Weights of a small self-supervised image encoder.
Model: moe soft, patch size [4, 4], width 128.
Rows from block 7 of a small self-supervised image encoder, named by matrix and row number. Rows with one number within an expert belong to one neuron, the router's apart. Each number is 128 + 32 x the weight over its row's rms, rounded and kept within 0 to 255. All counts start at 0. Numbers have three digits each.
After each expert's rows are labels from the 100 images, of 14848, where the router gives the expert most weight on average: "strongest on" is what is common among them. Only what is clearly more common there than usual is listed. The data: capsule endoscopy frames (Kvasir-Capsule). In brackets: how many of the 100, against the usual share in percent.
# router: slot weights (model.blocks.7.mlp.router.weight, 128x128), inputs 0-127
# up: expert up (model.blocks.7.mlp.up, 64x128x128), inputs 0-127
# down: expert down (model.blocks.7.mlp.down, 64x128x128, transposed), outputs 0-127

# expert 23
router.46:082141085135110087143213138099124125145160183171175136120161122109158100101124123142146158101143099125108097109134180149138105160165059119145120096090052187101101138061163124161121157124159147098157099092121070151163104098119140097146106113080144126107112163124142172107109162096100181177172115181090124097076155179132088164162141099131151130114191132120139113117194109047144154102125
router.47:080134090138108085140206137095123135134161187170185142115153125120157103104131115154145154097137096139102109113130191157137102153153052118136132089086059187101101131060162134160119153121173155101157101099112081140152107097119142107138120109087142114102116164108147176107106161107108169180175114173092118086072170174125097167159142098132142135130198118109140102107201116039139152107135
up.5:152143085117140126096177080177165111136139153184122136157170122112101108105062102103190173118124143123152178092150152178138105105153120134131106096133105102130168149090106095144155167130152115102193180074136091152113094094166106098138080130132085127167077125158146171094069130119148175201123099161102092117091088174089196166087103093104131103094154117167107104145185093079137128086130
down.5:139198125178167136130166132179174134078089140174170125146138151130100102108137110167149156117077137125062201133111149148112131035112087152095141063133098149111127154166134155124132112121115157107125139086083095138112019123110116099127116170104143141138082130156106199129101159139185176141112161143116107073146078126089157140076140112109169095149118144116131099155194080112116138115154
up.6:155201091103078119091136140151129144141141130160152126208114154107068131135121156158140117147154104163112092091176128127134096105142114107138095076104017151085105126158116160100189082133121095201121102094100164132196114129156116101125140124194160168132118112165104113094125200110079133095115124095198123178126133126112061092129151179143144131154158170121104091136156131108096114141104
down.6:117079205167186119184194100067132118104153123092112101110154136120179077151124112110114152115140112133149085127111138161178166183089130077088134141084153055156140121089150148144116214108158144128122169143140075123111133136101123127111080147073040162135141113138146142154166062128131118145143151135062141113110101123176139131102128053131143130111066124159162133114141135113177161164116
strongest on: finding: pylorus (27 vs 3.4)

# expert 12
router.24:130164081180152123103120185151169197149133143140113126096102121060103092132127147103177125095092163104101130158148122089162060154159128096104084150135130184138070168147108152185123115130119127074104091086192131127201156145114117140136103124066163114165123059116159205085123158086126189126119142162119153056133118128090147121152128156101098104101124110167113113090123112131096148180168
router.25:115160090148120098108145182149165198188170155143126131115108139062130066135076136106173125110150141117110107145154138111161088159128102078124050150146101174121059179115111128171127140126118127073141090079174126132197165133120088125158091112079159114137106096109135174075106163083107202133142113167102138080101147155093103129157154156117128109094145119198110122081147115109103158178158
up.5:136159112126160160100181077216133125142165100190121149167171133152131169073090108109113146164129134076137117099161145134157114117116126178131085130111126092109147160113068127134162128153152089111157179092143117155105103135126059090163084140106067123150073138203124120072114085078147170137117105095148183143084103179135154129096086107119107092110142202191120148118091114091137110107168
down.5:160123148165096073132167133163089206155144169150142130154119043124105117155118142125086170126142060166123143110158202121150058067104124183100098151052144121111114170094100150155134128114144111150168147120168094130175112120117084090127090142113105174140112167179115113085104135071151127105155106115168140162106158120098081144148159136165121121198126132151082129161123125156097118055167
up.6:113107120064158114086181079175168081146136104176111156117161114173124160074068107134164146159174197111153112114132157083159151161133144174121107159122150095113150182093071107125129176161145126076158189120142095132097113114152066095133115127084075120148094119144143147144098047135168177168135106129093139121056123168118164125109085055093132110109136117142147156138149101097128107099165
down.6:138101149143123071133195124166156183155148186160106122155175068116097102120089123103108160130122108177159142117151169095183068082158168175083118145077125115088152114116120146119109161068118116115180173154150114109143047085110057092142132135108107155133095131165099161076101145130187149118157116142108097141074125125097126143140135085149119126189114120156096159198149088140136158078164
strongest on: finding: reduced mucosal view (35 vs 6.2)

# expert 48
router.96:110149105119109100146179103134154089126137157179208119107152162122146080092115112143140172092151112093108153131136212138146127146160085128131117100102098136099159145086171071142127135098154156090144119099096077153125074076141151087146096131077119137110109187140163171129090153100108177190174102178063106096087153172119114172116141094158187099090165123116146122130198076085151148112155
router.97:112146106117111102141177104133155096132133156177205123111150160125147081089121114144142176094152110092112153130136209137149130150159085127134119104102099135099162144090175065142127130100157154086147116102094078154127070076141154083147098129078119136108111189140162174130087152099111177190172102177059104094082150169120111166120143093158183099090167119112149120129200076085145148112154
up.2:132158099141141120113218096174187110098150155174169176129171131159162090101121145146118139077146159129129142133133150152174090132157129158157143083087119140086100150073118127122101174127134137115159174143107122127105075094134105107144120148027094127141103146111124188103113121079136173171119143117082082056088107159108176137108125065088164103084127124125146179118173093084115142090197
down.2:165165139147176112113194108125153087072124114131154116055146141161154117110119095183077150063147169119117105160140118144183109179115132141122113093099085132110085178138131137107122146128116161112121143102063056146132118116136144090106131139043096140140097167135150158170157080137180154179137144152067110123134140079123139104075098117157185096105111167143180134093164101121135133131225
up.3:132160097146139117121208090183178121106155161170158171133164127151156098092111153147129143077155160133128154134124155160170099126161125157163132082088133132079104154076114135126105169124146137106161176134109127119098074095137101101145116159044099138144098144116122188099111115081128179171122142120085083051076102164113181141103132063086155099087120124124149176117174094081115144094198
down.3:168168131145186116111186101139154089082119117132144108060139148148156120111109099184081149062147172116103118160138120149179114172109122138119109089110090132105074184143123144105122145137121161111126136090055048141124115120141141080113132141058095146144092162143143156162155084132176162168132143152074122117130144088123144101071099120152180094100112170145191126088170101126132130144231
strongest on: finding: pylorus (44 vs 3.4)

# expert 33
router.66:088142091143114094139207116117136136153159168172171120106164137118138090077107113128145158091162075112113136112122214153152107152157085136118117095098079138078159131068147097149117154111157151094165130095131070140156102083151114080136098127090114143129103161145147180120098141102130180160173095192088124090062147186123112174139133080160159132128181134121135121148196093052162154108136
router.67:089143091129106084130211121121136130162167167181177127118164135117144091079098127111144151094160087109116128113122198143153112156158085129129110110102083149086147141059145101156121152114149147090162127100135069142159109087145119076159102127087124135119102157140143173115096149091119195155173097188088121096049150194122102164147134097156164133122184131128137125149207093054161145111133
up.18:165149111132153142110196083158168119136155138178149140142175147162090131113090114106133168091147142093157141096158154167188095126137126179123112085097120086120147144103117089127159149157142107109177178104156092144106082110147098096140070133083054143145061125164154178096091111101167186178105100116112107098095099191121178159085096081104159082097125141166093135153129086071143109074128
down.18:187151161213137124167164142170164119109114129134191099126149132144074120142133112183122181091132127158121141131131120155158125098112127161087137083100119082101142124127156107101153098136095156103119143109085096132111050105130126116092110157080064173138081147128104179144115143170199170180122126105093140074081107148140122144077164074089201093131105122167113105133166064152105118069158
up.19:160150104136147138104194080172163122136146133178148134149183145152090125105081115110145172090138141096152147095159153170178098126143130175124110085103108095116150147099111091120163146146148110107183182091152092139110078107155095091142063135100064145154063120166144179095084124107151190180104091131117102102088107190109179156082105088108157080101137139168098126157143080071137127082126
down.19:172157149210137118149176155186158099103095131146194102130161145140061115127122119179139166097127123157112154117118125167128126096112129169085115072123121110099141127138153099083149099138130173101121145091097103127114044112150114101098104164088072164141103142135106176140091157159195180175125124107104138072083094134113143131082149074090205092141115147155120112135182068153117104077158
strongest on: finding: pylorus (45 vs 3.4)

# expert 54
router.108:079145091137107086146195129097118123150176180177182125124170127119152095101126127136143157095141096135109113118128202169133094144163056122117127093083072172085119135079161117170118145102168150096167111107112077149141106085131148097140102124083126117109114156138153184122098159103103175182165112184092117097064152184116101161153137095152148125132189120116148114133202112045154151109141
router.109:077145094133109085142197121096117116156175175173170126116171124118157095099118126131147157095144090130106114116126206165135094146163058122116120093084071167086125132079163112165123148108169149095169113105120072148142098084133145095139098123082122121115111154143154177115095166099101179180168110184086117095070153187118107162150134096150150131128184125115145119131198108047154159106142
up.13:160141099116151130112188074171178117135148142176149132137173141136100108106075102101145172103152150095151158092147165160167096118148122160141112077121117089118154150106122084138152167148153111079182175094140092149116087102149093097147078140100088136146067132175162181098074117111154189184122093132114093094104094191101183155078104096107149084092137127163091134156159066069144106094139
down.13:142179145192142150179179107167170101071112107149182104137149163146111112114143122169132158108118147122098142145118125159150080084141091145100123077118099129086104130164163133146116120147104167101136134094076092155104045116100109087085100150078116159139084113141127177152115119133181196160105166141093133065118077144125151126070150113126212108148095128122139105133184044109114080116173
up.14:152151100128153127112188078182167119129135135183156127151175149128105104088067115109151163102142159099132165091140164163158110111141116156144117083129122089129162150110106093144152168139167119068180169094145095151117081101151095094146081148109088130151072139187153181096084119117161186174126095135120100087099081184083186148083101092107145082086142133166113118150165070065147113101144
down.14:135192135183145147165185119182161105054106103162177110139153168162096126099126130167136160098104156120067147143128122143128095087120112158117127080125081146101110146164156139122116125148135191088112133096073109158108045132102111093096118162076123166138075116160120167157111146144199182127101162124104130077123083144098157114079134109125203103127103146136147092132176070112103079128185
strongest on: finding: pylorus (38 vs 3.4)

# expert 50
router.100:083165070177106086152157135068132137163131164178180159081150096109154089134142148111119150086110131086079107163111186125166065148164100101113144106084082154135099134117151127213079140087166152120118069137133080147168096108143194123103140162083115120096148137131183167126143172083142156145159165187091111063119135146123116166150129130166130159135152095092125129126178106076157162124130
router.101:102178065171116106168122133059135150147115156169150152083120088118139108154148152127126158093096128077064114159100163113158050133161094089091155095112087169130094151148160146229074119098147162136103061152115101134157111117134185147088152171106139118094159126111188156129152174087113121136149179193105137080156124117121120163154145151171122168155128088076122107119172105116143154124134
up.0:158175126123138143146165084151146137130139061138129080156176163163136188076102112093074146099191135082132100106143131184169107137069115151148131083117089108071126144127108097136156115229136099139174159083130088166138103092163087096150076130094076140147080128151144147126090106100108163134114103119115158160093104174152150135096119126134173101102098198167127159166141081096157088091140
down.0:137191108192141091146159128138101098085172096139131098150114073160136159166140109136154124151122137136189112123155094174110088128169094110075071098071136096130132221098142116129153112164091159177179140079056108143083146126146127090108083101084120146139114143131126137097103129088090159171079172185114132137112098121145133131118176142078150117151150117144160129107174150153070070106197
up.1:177159145115144108117176095158160120184118140168172118160147180088118080083088107099127160092134178064129179111131141131153087133101069143127120130133121132144176167135133104183150159136145114067156131126157120202139090112155101086139085137095117126125089139193197149088099086092135165168146076183066139103111082162094124177111105071126187081116134147158120120124144083095134103119140
down.1:154149156171159152175149128136104121083140130125147099123142140146089128103148120136102171132088146085085148125139117135128086095097137170147131093107082131180122187124152128131126132154140217073084098162050119160092058143077134074144139107091166170119078112206151129159155151129166152129133164166069148094117121114093166128125131071140186074142081125134127107099140116079078112147207
strongest on: finding: reduced mucosal view (25 vs 6.2)

# expert 0
router.0:094145102187133095134192129109118173182155157163159116124176125103149086074125115117092146106142064105094129129101196176149105123121060163107143118094082150099160103084138150190103157106159130088168117130138072167171128095135100090113098146114106113151097162150139149146112121103140156142166083188089130067063128173129086186130123074160155138165159128132146098150174120072174164137149
router.1:103137095196128083128176129123131185204157167156160138123166128097152081067117129086087148113123085096091127130093182159161115126116076147114126126080101158107181110102130145206114159102133126073161115145146069160180138111124120088119102133108122115129103154164139151151119123123156166132164079192077141072058112168115071171138122068148132134164143105143146096161163118086180159138147
up.2:154097128154129074094179111166136087167136135167222127134138125120135070115105156134167158142167130123163130137123150095189125147160107144159130149120163110149138141041150133108126199131178114076148153157149117137102109098118053098120095132081100158084116136173141140122092084095169168198125112123114147090068083161172126155133112067093163113102128145135123126127154089075129075074079
down.2:132102130158161136198153150135185168156105159155090105159176086101098116099096103082157173074137115150156166145085128097153106121123107115091162097128074093098164103116138136099081160117050136092117170121142137151122066125155059111158142155101096148122078118195102170131113122187136169106149134181103139103099120143156124149151119084121147170159106134161118188156171055123162152054133
up.3:157146076124126157058158109150130157171092137182126169174099088151097184079087093138193172130122161124112119088115129172121139115120052142086132130111120109140166136111058194159157109179088122158145123049145140122187106137159084104131117162162128121152111110163143153097106113110096139150094081188089194115092091131090106168146139108058164115177152152140108093123149125128105129108156
down.3:174087135160130145166183131158135175138137163170121086191131091128077147096103078116136200128108090173100155094114161114124153074114063149096162083079115101112156123117115160151135133166072157107133148114127160111121093114138039067136124142128101164141076144193093163083083124129109146119148126147108179112091108127122128157154166064094154137190099147152111132144182101159111129064146
strongest on: finding: ileocecal valve (32 vs 8.8)

# expert 39
router.78:139124073116161057125168155178135176143097210143143141123110122084084128143130138139147189119102111108081190136133122098103129102122119095087128118111109175125077139071159172142091139143132152075119134075149105128159104077154135119150130129090161173153102138113136206130124133111097183143165085164041128066101132173152118128161182109139196096116147118159068135108167091090153144114149
router.79:158165133158097137188105101202110157125165119140138115111067179159132181138132139129082194176099149112061157156153096033081114078100101110126110124154145109171151142099170157190116091202097108129097102124096125113136160160128098156156106073122142123085129134113153095111119126112104128142108150089150170154137070157111090142152179139096113126131142111173073095103079130119105051133151
up.2:156120113129169102124142120165168153186160169155134171109153162087125110112109117059121164098157173125130073100148135121154110144143151101097108111126133087145155089093156098142147159118118058120168157133172096128142085092150108105145094097076103120161107092179208170127095135146157182155104112150087109099079129190094124094095087072076129071109124141204081107162122135091166122155191
down.2:158140101101132191152158150095133143132105126128117084125111184129056124125076163092134188100176066131097089080093115197180137147122077133158138083104102081109145092156128122130096092153117175079128117063139118132186143134124074107135124124173151180155116093202148127127142102139115126126179113084120160112153112133148127133179140163149136148149118136159040127160163080101174159071165
up.3:132118107054058125088124155080161099128096116089091088127147153098082086183118102160177050132187155125144135131117143152133063177184141057189101098166144143176130124136111039111129151083179117120123106174127109174173132150111104132139140118153173145120131099127170102110118148159147136117129160098144049134153146135081145153114115159170136141095131098098147116125139105122136139189070
down.3:119159126179114107164113126079102171124177116110196137069142140131107094182170127202141146053160098102117108113157141156180093121133080155143146090065089124135088117154192161158133136108155123140095101115106105157127096086136168153086114112106103131132102091158176184136133145144122204184123165123107085091093199149148098110108104091107148096150095110130074097110148142055138143112161
strongest on: finding: ileocecal valve (85 vs 8.8)

# expert 8
router.16:097159082140074094164145153084109108130171172146177150134121127117143090163160140171147141127111096167092121107146192142102076153181085076135111093099064154111097133096180129180119127114136154138119061145088136141135133140139184138112155111112172110068152169087175139097100178121097131203153153166108094101120143139089101143173152152159139145134201090093137085090187117059133117140106
router.17:095166081144080096167152151080111105125179179150178153127119128120137094164154134169157151118116094159092116105148191145108078159183085082125112089091055159104092135089185128173120128112138155129123068132086130143132131131137174132110145107107170115074148161089182138098100169118099133210157147168105097106111143143104103142170146141164146142133205095094135089091184118055128125135113
up.4:160121119097172115109180091157169106140171156169154131140160140144115097126107113106174162072117132097159176089147152148147111126142128161119131083128137084114129168105145088118149170151151122075178171094146099152084082075172104098132086156102092136148079128154158190099084111107155171210136094138114072082109115179111180135095110084102168079086106139143080158137170066088136100082127
down.4:139171130125180164142173071137165093100151098170154079147163158143140117112131146132112155123144110099101139128107114137167074122135086132114124077141091177048091167159141163194094162149105160114173151102093078169097111086136078095066093149078110155170103141114149150120104082088150156131150144152128116124148109150135169138084091121165213126144070162119155111103177070105148069127171
up.5:174146148103151173089113130088156055106110071084091074092149093193086176168159093097122135093115129135168139122148122154114132154183181164163164095189096058163100107129136059062156118153147130165122112147132136154118130125130158141129145138179126132115126117131144084117115141111129112189094140101159037164179171125124144155093127152165144149102163156122090159136111097139101077079089
down.5:128124091103133082121162188116103146126113181142099178118185081104147120107116086143127100082127106189108151121154192121109137128158165103152153140086083109127058083177112173117132163089142108125119167112175109110156096123145119139131152138110122106154057055154071153107134150123147161116147162090144154142154160144167154083096139105101050108061160200109096139156096182092164183109122
strongest on: finding: ileocecal valve (88 vs 8.8)

# expert 51
router.102:108165096172100099121147155085131199200197166156117156106105115093139070144118118121158120132113117101097109108146170103154078187129068092124070110082114164116076192112130176192113152126115109123134076092183117137200156144132115109139112140078172137132131105128177192067127171080102170143155127167109146067119125149099128137157159139130105123130141104149093110103146108104115154190144
router.103:130162070162115118118116164086156201165170169155111161131077120086110085157130142118171124127106134115089129099151151080149054188145090079119077115117119177110064187142133183190125120121106128140103063108166137129190160157137108133125132152093192131124143097128170197069123162096073159126138136164124162080146104114106144114168162165138088118124121107133088107089125113126099137185151
up.0:141153119127136133122172074158143110171196130204132139133150160172131169091100109096120166154143154072152105100148154122157094108115127181129092151106161077125152173091117109167131149170132089108156174147156084155115127109146093102124088111088051111158088118153203120107088072072183163175113101059144160141093068180128156148102088083110134106112117125151088149132112124102135078088130
down.0:145105131201104086146133165144129192165199187194106125177168066113137154133155139111133145145082090159181144149174150134154036041137133152075122189077128098108082092102101157180165109115098077173142157149148089139157082131084141106141118123100130146164071131156122117141123136078164147134143103122134173163087110156104122124138143125121117143143104139138116119106115118095105138063143
up.1:059123094137074115082117136091149098171122131134149171085113092090118085134148122170177084138111180148165069144109117051128160169162159105102090209111176174104106156163124146138121150102135111162128124142147140091139150161131134161093153077123131096132151059057122131141128151177062134142097139163103128048104128122144149086139143131083090122193127061105144131141133176149129136176128
down.1:147131157155125116090119135119106133102136126107135067116107082106137102186171169130130145107154127127186104167152162183133138122101074105144116151116162098174088150059099098081160150119176141147114136070168093176133233179098145120108114152107097135195139127155125074171151084085099158123079105110154145091134186112113121113094089137133130162156147088211127112064120159162090117121150
strongest on: finding: ileocecal valve (46 vs 8.8); finding: reduced mucosal view (26 vs 6.2)

# expert 32
router.64:061147098165180116126173162074110163173142156173141140106140070131176115097153130102138110092081114120093124148095118173092062125137068146079164102137124158155113135102108203203077145112125137102151089128152128149140158138122124147088144177091119044122155128092161131140147102072159122153143129161112123059124132142088114183202137108137109184172162091086154140096153133101151133133148
router.65:051139101160181116134173166074105157158147158168136130098142073134184115101155110129147107101083115122095128145095120167084074136131066146070168100133130155153111133108113197201072142115119139105145089128129127133131159137122133155083156172097111034121164141081152128147150098092168119152156132160115123065121141138091116177202135110134109182175168089081164132095154136095144139134148
up.7:173130134116133119098203067167175115156141160165148123139176104133116108107066113105123194121179133109184135108146177159177128125139112164133088113102097102112147161079122097122176177155161110090169175102146082134131091102127090083169079117085091159132068141160142148079088109084118184151114085116082124121085110190138152147086109119113161088099154157180106144136161095065119126100131
down.7:102116141179130175152144131105101148081109125142140097144129079121111105132127149098131150094127106146127124126076156184171152106147119131123161113089123116166175136144086079107120111097082255096093067155137159146096100123079130072141137156141171175103133113179085150116205107142171093109114185158094149066145106033104149145144187138119141154154145130094145136158148126133097165114170
up.8:158152111135144118116197070150176116138150150160165095153173152127116100103066120111133174112155140134157145099161172193165101114146126145119100100102105096130175143100114076160170174132173134090167159109139106152112087088160090098127086104074065146141084170174148152098084092123161169158131099156065116111089097167093157164077096068119181098092127145170120096135180105091127104099131
down.8:102165165202177125182143119115155112051126118162162101131144160153135132147151152122140163100087108087097171121116124150159127094130129152091156099104100120159169140126132087105137128128129245089058102162101122147048050128087128121120150141087126175100086126145086163140174136177183132123100186148075144068158087091119117157116151080116171119127090121137134120123151137113094120109144
strongest on: finding: ileocecal valve (30 vs 8.8)

# expert 29
router.58:098137092154110099144188137110126105153140167168199127095163131122145098100115124122150162083144112118104096138134186147152097163163095111110114117084070148107126112090163079154107132116182169077159107101127072135138103092157151082136104116078102136114123142147173157129110148087131181190170120207069127096061142181142108173152128073166168131123180125117129118130192088055160147106147
router.59:095126093124107095124202114118132105171132164165180132109182134118153093088107137109147145101165113122116116133120195144161109157158104108114109119103089133103136112068155070145106152117192150082167130100152060140147102087165133071144099118078102144134113155144157155114099140082123183164175110188076113092070143191135117177140113075172163135117185135129126122147188082055167148121139
up.2:172156108126142100113195087169171107135161174174175147141160152146105092113091111127160173085140136104153168100161161161162103123152112163148106077095118111115151183112140094120160157138157126075166166090135095159098086116165101095121077137090095141139069136144144184089089130106135180203129093142100084087111097179112182152095117078102164067083143135148098124130160095070130112081125
down.2:164169151168165120167182124157169073080100126138215122124151160136115088124149147166108154092135120117090148141116143154172096112137145153109125088100083143086100139160183123102097146108123204096112145116084087142086042103129119091070134152080113155139115136136106156176110123149191171151129147123084107068135100119133125124088137099149218085131093138114145131133201066123125121105161
up.3:168149108118160089110199079156169103126160181166168152139149153162119101119088114137178176084133118109158174104152150174160111124153130165139118074100120112123156177082143101103149167133158147087154169092123098147082088115174104112113089148089084153144077136121133181090091121109147163208131100142082067086115121165122170160100117051093176085100134133135102120121161112086140116068104
down.3:168160139169180105162164101131173074084108139143195118126137154134118096149150148171109161086153102102111153131111134151168116127142150159110150092115080151101093133122177130096095149117110200105112159111079067144081051083149127116071129151086098158151113144125098165173099102150171161152120137129075091078143112110152128128086127076137220100148088140127153128123206077135127141073155
strongest on: finding: pylorus (26 vs 3.4)

# expert 59
router.118:101178110153152074149195140120121158164179168162164111098156150099158084088121138117111149100168062087114135126112192155164103127125074164114120135098066156088121153081146125174118145109156152083161117118136058160148124085132107090137082129064128150138079152148128167126116133092127180135164085191078136078056130187129092148136151097151164107129156128159129127123161108070155170119152
router.119:108158118156126068148189138128125162179176170149174117119146161085159081083117144107101131115170077093099139128106183153177113113103066149142123149099088174096117154087141120193116150104139151060155108136146061164155143100103097096138094114075134134122077161142119162133123135110137181120174078190081138065057133188121083140131153102148160111146142115167136120126166117076155170132130
up.15:155149103122158137080192090175161144157161138188131144138173112148109133093087116105137162096141145098153128085139163171178118116134125190125114114095124086112148149094091119126152150167134077124175196112156088130126082115150085089166084144106055126162064124155140170098080098104134184164102089115103120106074101191127175160095091091080143082122122155173096157151130113065145117099139
down.15:168128146218145136159149114144167157161147144123158044126164099153071155128118095142122203068122134164127130138133150129108105104130127180089159110089098085107137112116128122123140106174085156098140151124108124135099080074131073131130140130100070147124068125142104175119110130170169167160164099118122149074059161140117096183125155078107177120149113120155117128143150084154100082030168
up.16:148155101117155140075192082178156142144144125183124143142182109151106146090088113104134159098134139099149129093147151164170114133136137180114103108103117094096148155098085117113153145160131080134183204096157086129137088118163080085159073150103059131168073118162131176095080099105130184161092093130113135121078100186120172148092083092095139079123133159177101163155125107070153117103158
down.16:183134134218134106161149129152154143154130165140181063116136096158063144134124094142110204087114126147129145132145156113107097115133123180078133108092103101106138132103144106115144099174104156099161140120123122134104080075134074132105133132088079161126066136146101174114086133168172159168156098130141149089085147125118085185126156083118171113168127118149112118147167089176097072025169
strongest on: finding: reduced mucosal view (32 vs 6.2); finding: ileocecal valve (30 vs 8.8)

# expert 55
router.110:093135101129111086129201119119127122168166165174175128121173143118147093076107125099131151094155087112125135120124202139156106154159089129119106108096092139089162119067147091156118151112174137085178135109148069142147103082159131076145101134085099137114099158152155166124085140092127183168170098184093110097060147191116109167141120077156158126126179133124138123160200086055178143116120
router.111:091142100135122097141195115115126107149159168178185118103164144124142090090123114111142166086150082113115141114134207150144108160164087133107110101095085134085150125073163097147119147113175148095170128092132070140141093080163144084139092130075102134123107161152162170117084146091116174188167102189084123100074148186121114170148125082166161125128183137119131125144194092059173152104133
up.2:162153103131150124119191081169167123142152143175158125138172149160095116108088117108137175086148142089151148099161156153184095125146122176143116084108122088113150156106133091124162148157146106088170168100146087149103079104147102094141065135092073147147055123167151181105088127100150195179109096116128100101103103200119171151084113098110163072090122143161090137151141078064130107073123
down.2:178149161193160134187181124189170081107105103142210102119151165134091099116121148161115165103134128120118123147144122151172090115136137157088111095112102104093128125149178105108126115133113180085123141095097106161086073118120134094071097148080095158154104128133118158159116132129192179168116120124086149076095086149140129137074144109120228081123122123150132114119179046130125086102175
up.3:149151099120130124095202078177161136146157162188151143155176132149098109095086120123144166090138149091146145089154162149167103120143119171152108086097118105111139160094118114130153149149149099105180182098153090135111078110153089081150073144101077143150065122149139188084087139092127195185109094129126109095091104198107186139093119091093150069106148138154104138151148094050131133098124
down.3:173157150168158130154186134179150107114086102163203101136161165152080127089121127173092158071121164134058140114124122137132096139112135151097123072121092112077117147176150136110130094148115184100133124099097114145115056113141100066092112177082095151136120142137111177145108130135203161150153111113095149090109113109131137132107134100132200086143110178119147116162197066156125099099204
strongest on: finding: pylorus (38 vs 3.4)

# expert 1
router.2:112193101100130100121160191111148091102108151160159130153115164084125078167151151145126139156125125136109100107167124117128086184212142074141086083123053159139081115105165084144122136081147157139136056114114124147145106112118158104152130112123173149107157110109121143068156172037107139180140183128102113138150118118132101134189166187163147116084188161103123112097177126094086171114135
router.3:109195105116127104133180185118155074107133131155181125125121178088136068174148157139100148156148127128106090131153129125137086193204149074142104090115045139140100110091160064142102146073148164136134058118101114158151121102131149106152132104107158141120164134125124140088142169046132143172165181132096104118140135125124081136170154177171158135091186142102122122103180118078104177117134
up.7:165152104096175080118191105194161123139182135195155131163163140108122111098077116109139155119114127104150138073170148139147125139119101124168132101121105094100123185109130119160158156156109116098185170093111103156073091117145109089142093167086093104131080150157138186104083109110123173203142087158077111107076116172110148119098120097104189076089135158170131137120194112070138100116167
down.7:156179094148147116111137118193179121108127147138184113126122174132123129122140158128112137082048160104070208161163149125118099108136111140132149117147102166121078164170111147132111130151117151061107148110100100199102053108113117111160132119067090082143105174104139215144100113121157220121144127133118083091134119137101145104076094098145162115111085124159151155096146092140115106117201
up.8:170179140141177165099108135096142075120119098116093085142117113214098255144137099139124113109146141148176089130184095235143131145138153142107151083147094055158115088149093120094160089178101125192143108137109131112115130141137136144117147131189084114110122125112141074137135162090130106192086134099140081185142139108136123176118126122147113167140143162126126128127117139148109114084098
down.8:131111087117166083148146183134153159143149147130159207111112120020189049138119134121123120116146138133058120160111152076106150131164180062086101146136087149157108144129153135169067191058125120108081114126181146158163164128158117133116135144142132076123162081153124139134169128094149141116167177118152132113144126119137106069144163102112113111081138158123097149129104135065188144159155
strongest on: finding: ileocecal valve (41 vs 8.8); finding: reduced mucosal view (35 vs 6.2)

# expert 5
router.10:092127097123092081126197124126140126169157183170180140113166143114145087083096136101126154111154094117119127130116207132160115155162101111139102115095092147094167133062147093154108155108170145081167120114152061129153111081149131076148120118085116146116104155148137168125107148096122192155175099189089107082057149186118103173146134082155149126133171119124139118165202093057172145125122
router.11:078148099143109090141196124105122126128161174174180131108167124127137098094126117132148160080149077116118140107143216163137113147164069142119125095086073155083139128070160108137135135114170153105167122095118077135139088081151136092144095118085120140116103161141142174110088165107109179186153111188080116102069165186125106178138133085149154116131193141122132118136193106048145155104139
up.4:145148103124149135101199079179163127139157152189141140146184132145107108093083114113156163097142135091151144093149153160168107120152124162141107090100117096111144163089109102124153155147151103099176191087157081139106080107147092077154078139102070142167067115159141177084089143092138191177118096131125112096085110195114184143086105091104149079097147147169104141149149088059131137096136
down.4:169156136186168120149184156169161103100101107155191097121155160148086108097120106177096166088115138132056140112148123126114129146104126150099121073109083116091114158139134137118143100153137167095137121095095084162134049098136105074102110168068080155150089123152117170126106130144208176166132135108101153082102132110119131124093119092116183084136112177138154106145192072153124093094209
up.5:164147108117160135110190085166168103149171157180150150123171158140122095117094110108140158096147149095162139104168153155181085134161134160139108090111124072118136161099137082112143161139143106086173170113150091151098076098149101096137084132085065129143070121160167176089093132083158189201117095119121086090106105195112172148082103093109159081085133143148097147140137082067142109090127
down.5:170173144195148141180167119144183072112133114145182109113157177150118099129157113164091162091123124117093106154159107134145087149146126154105131099117060125094100131128188130131126133139098150092131116120072070199126070094118140104072122135064091131145088123116158144166112126154219173187137143112079116090111122137119110136082107113138209103126097137136140100126165061119141078101178
strongest on: finding: pylorus (43 vs 3.4)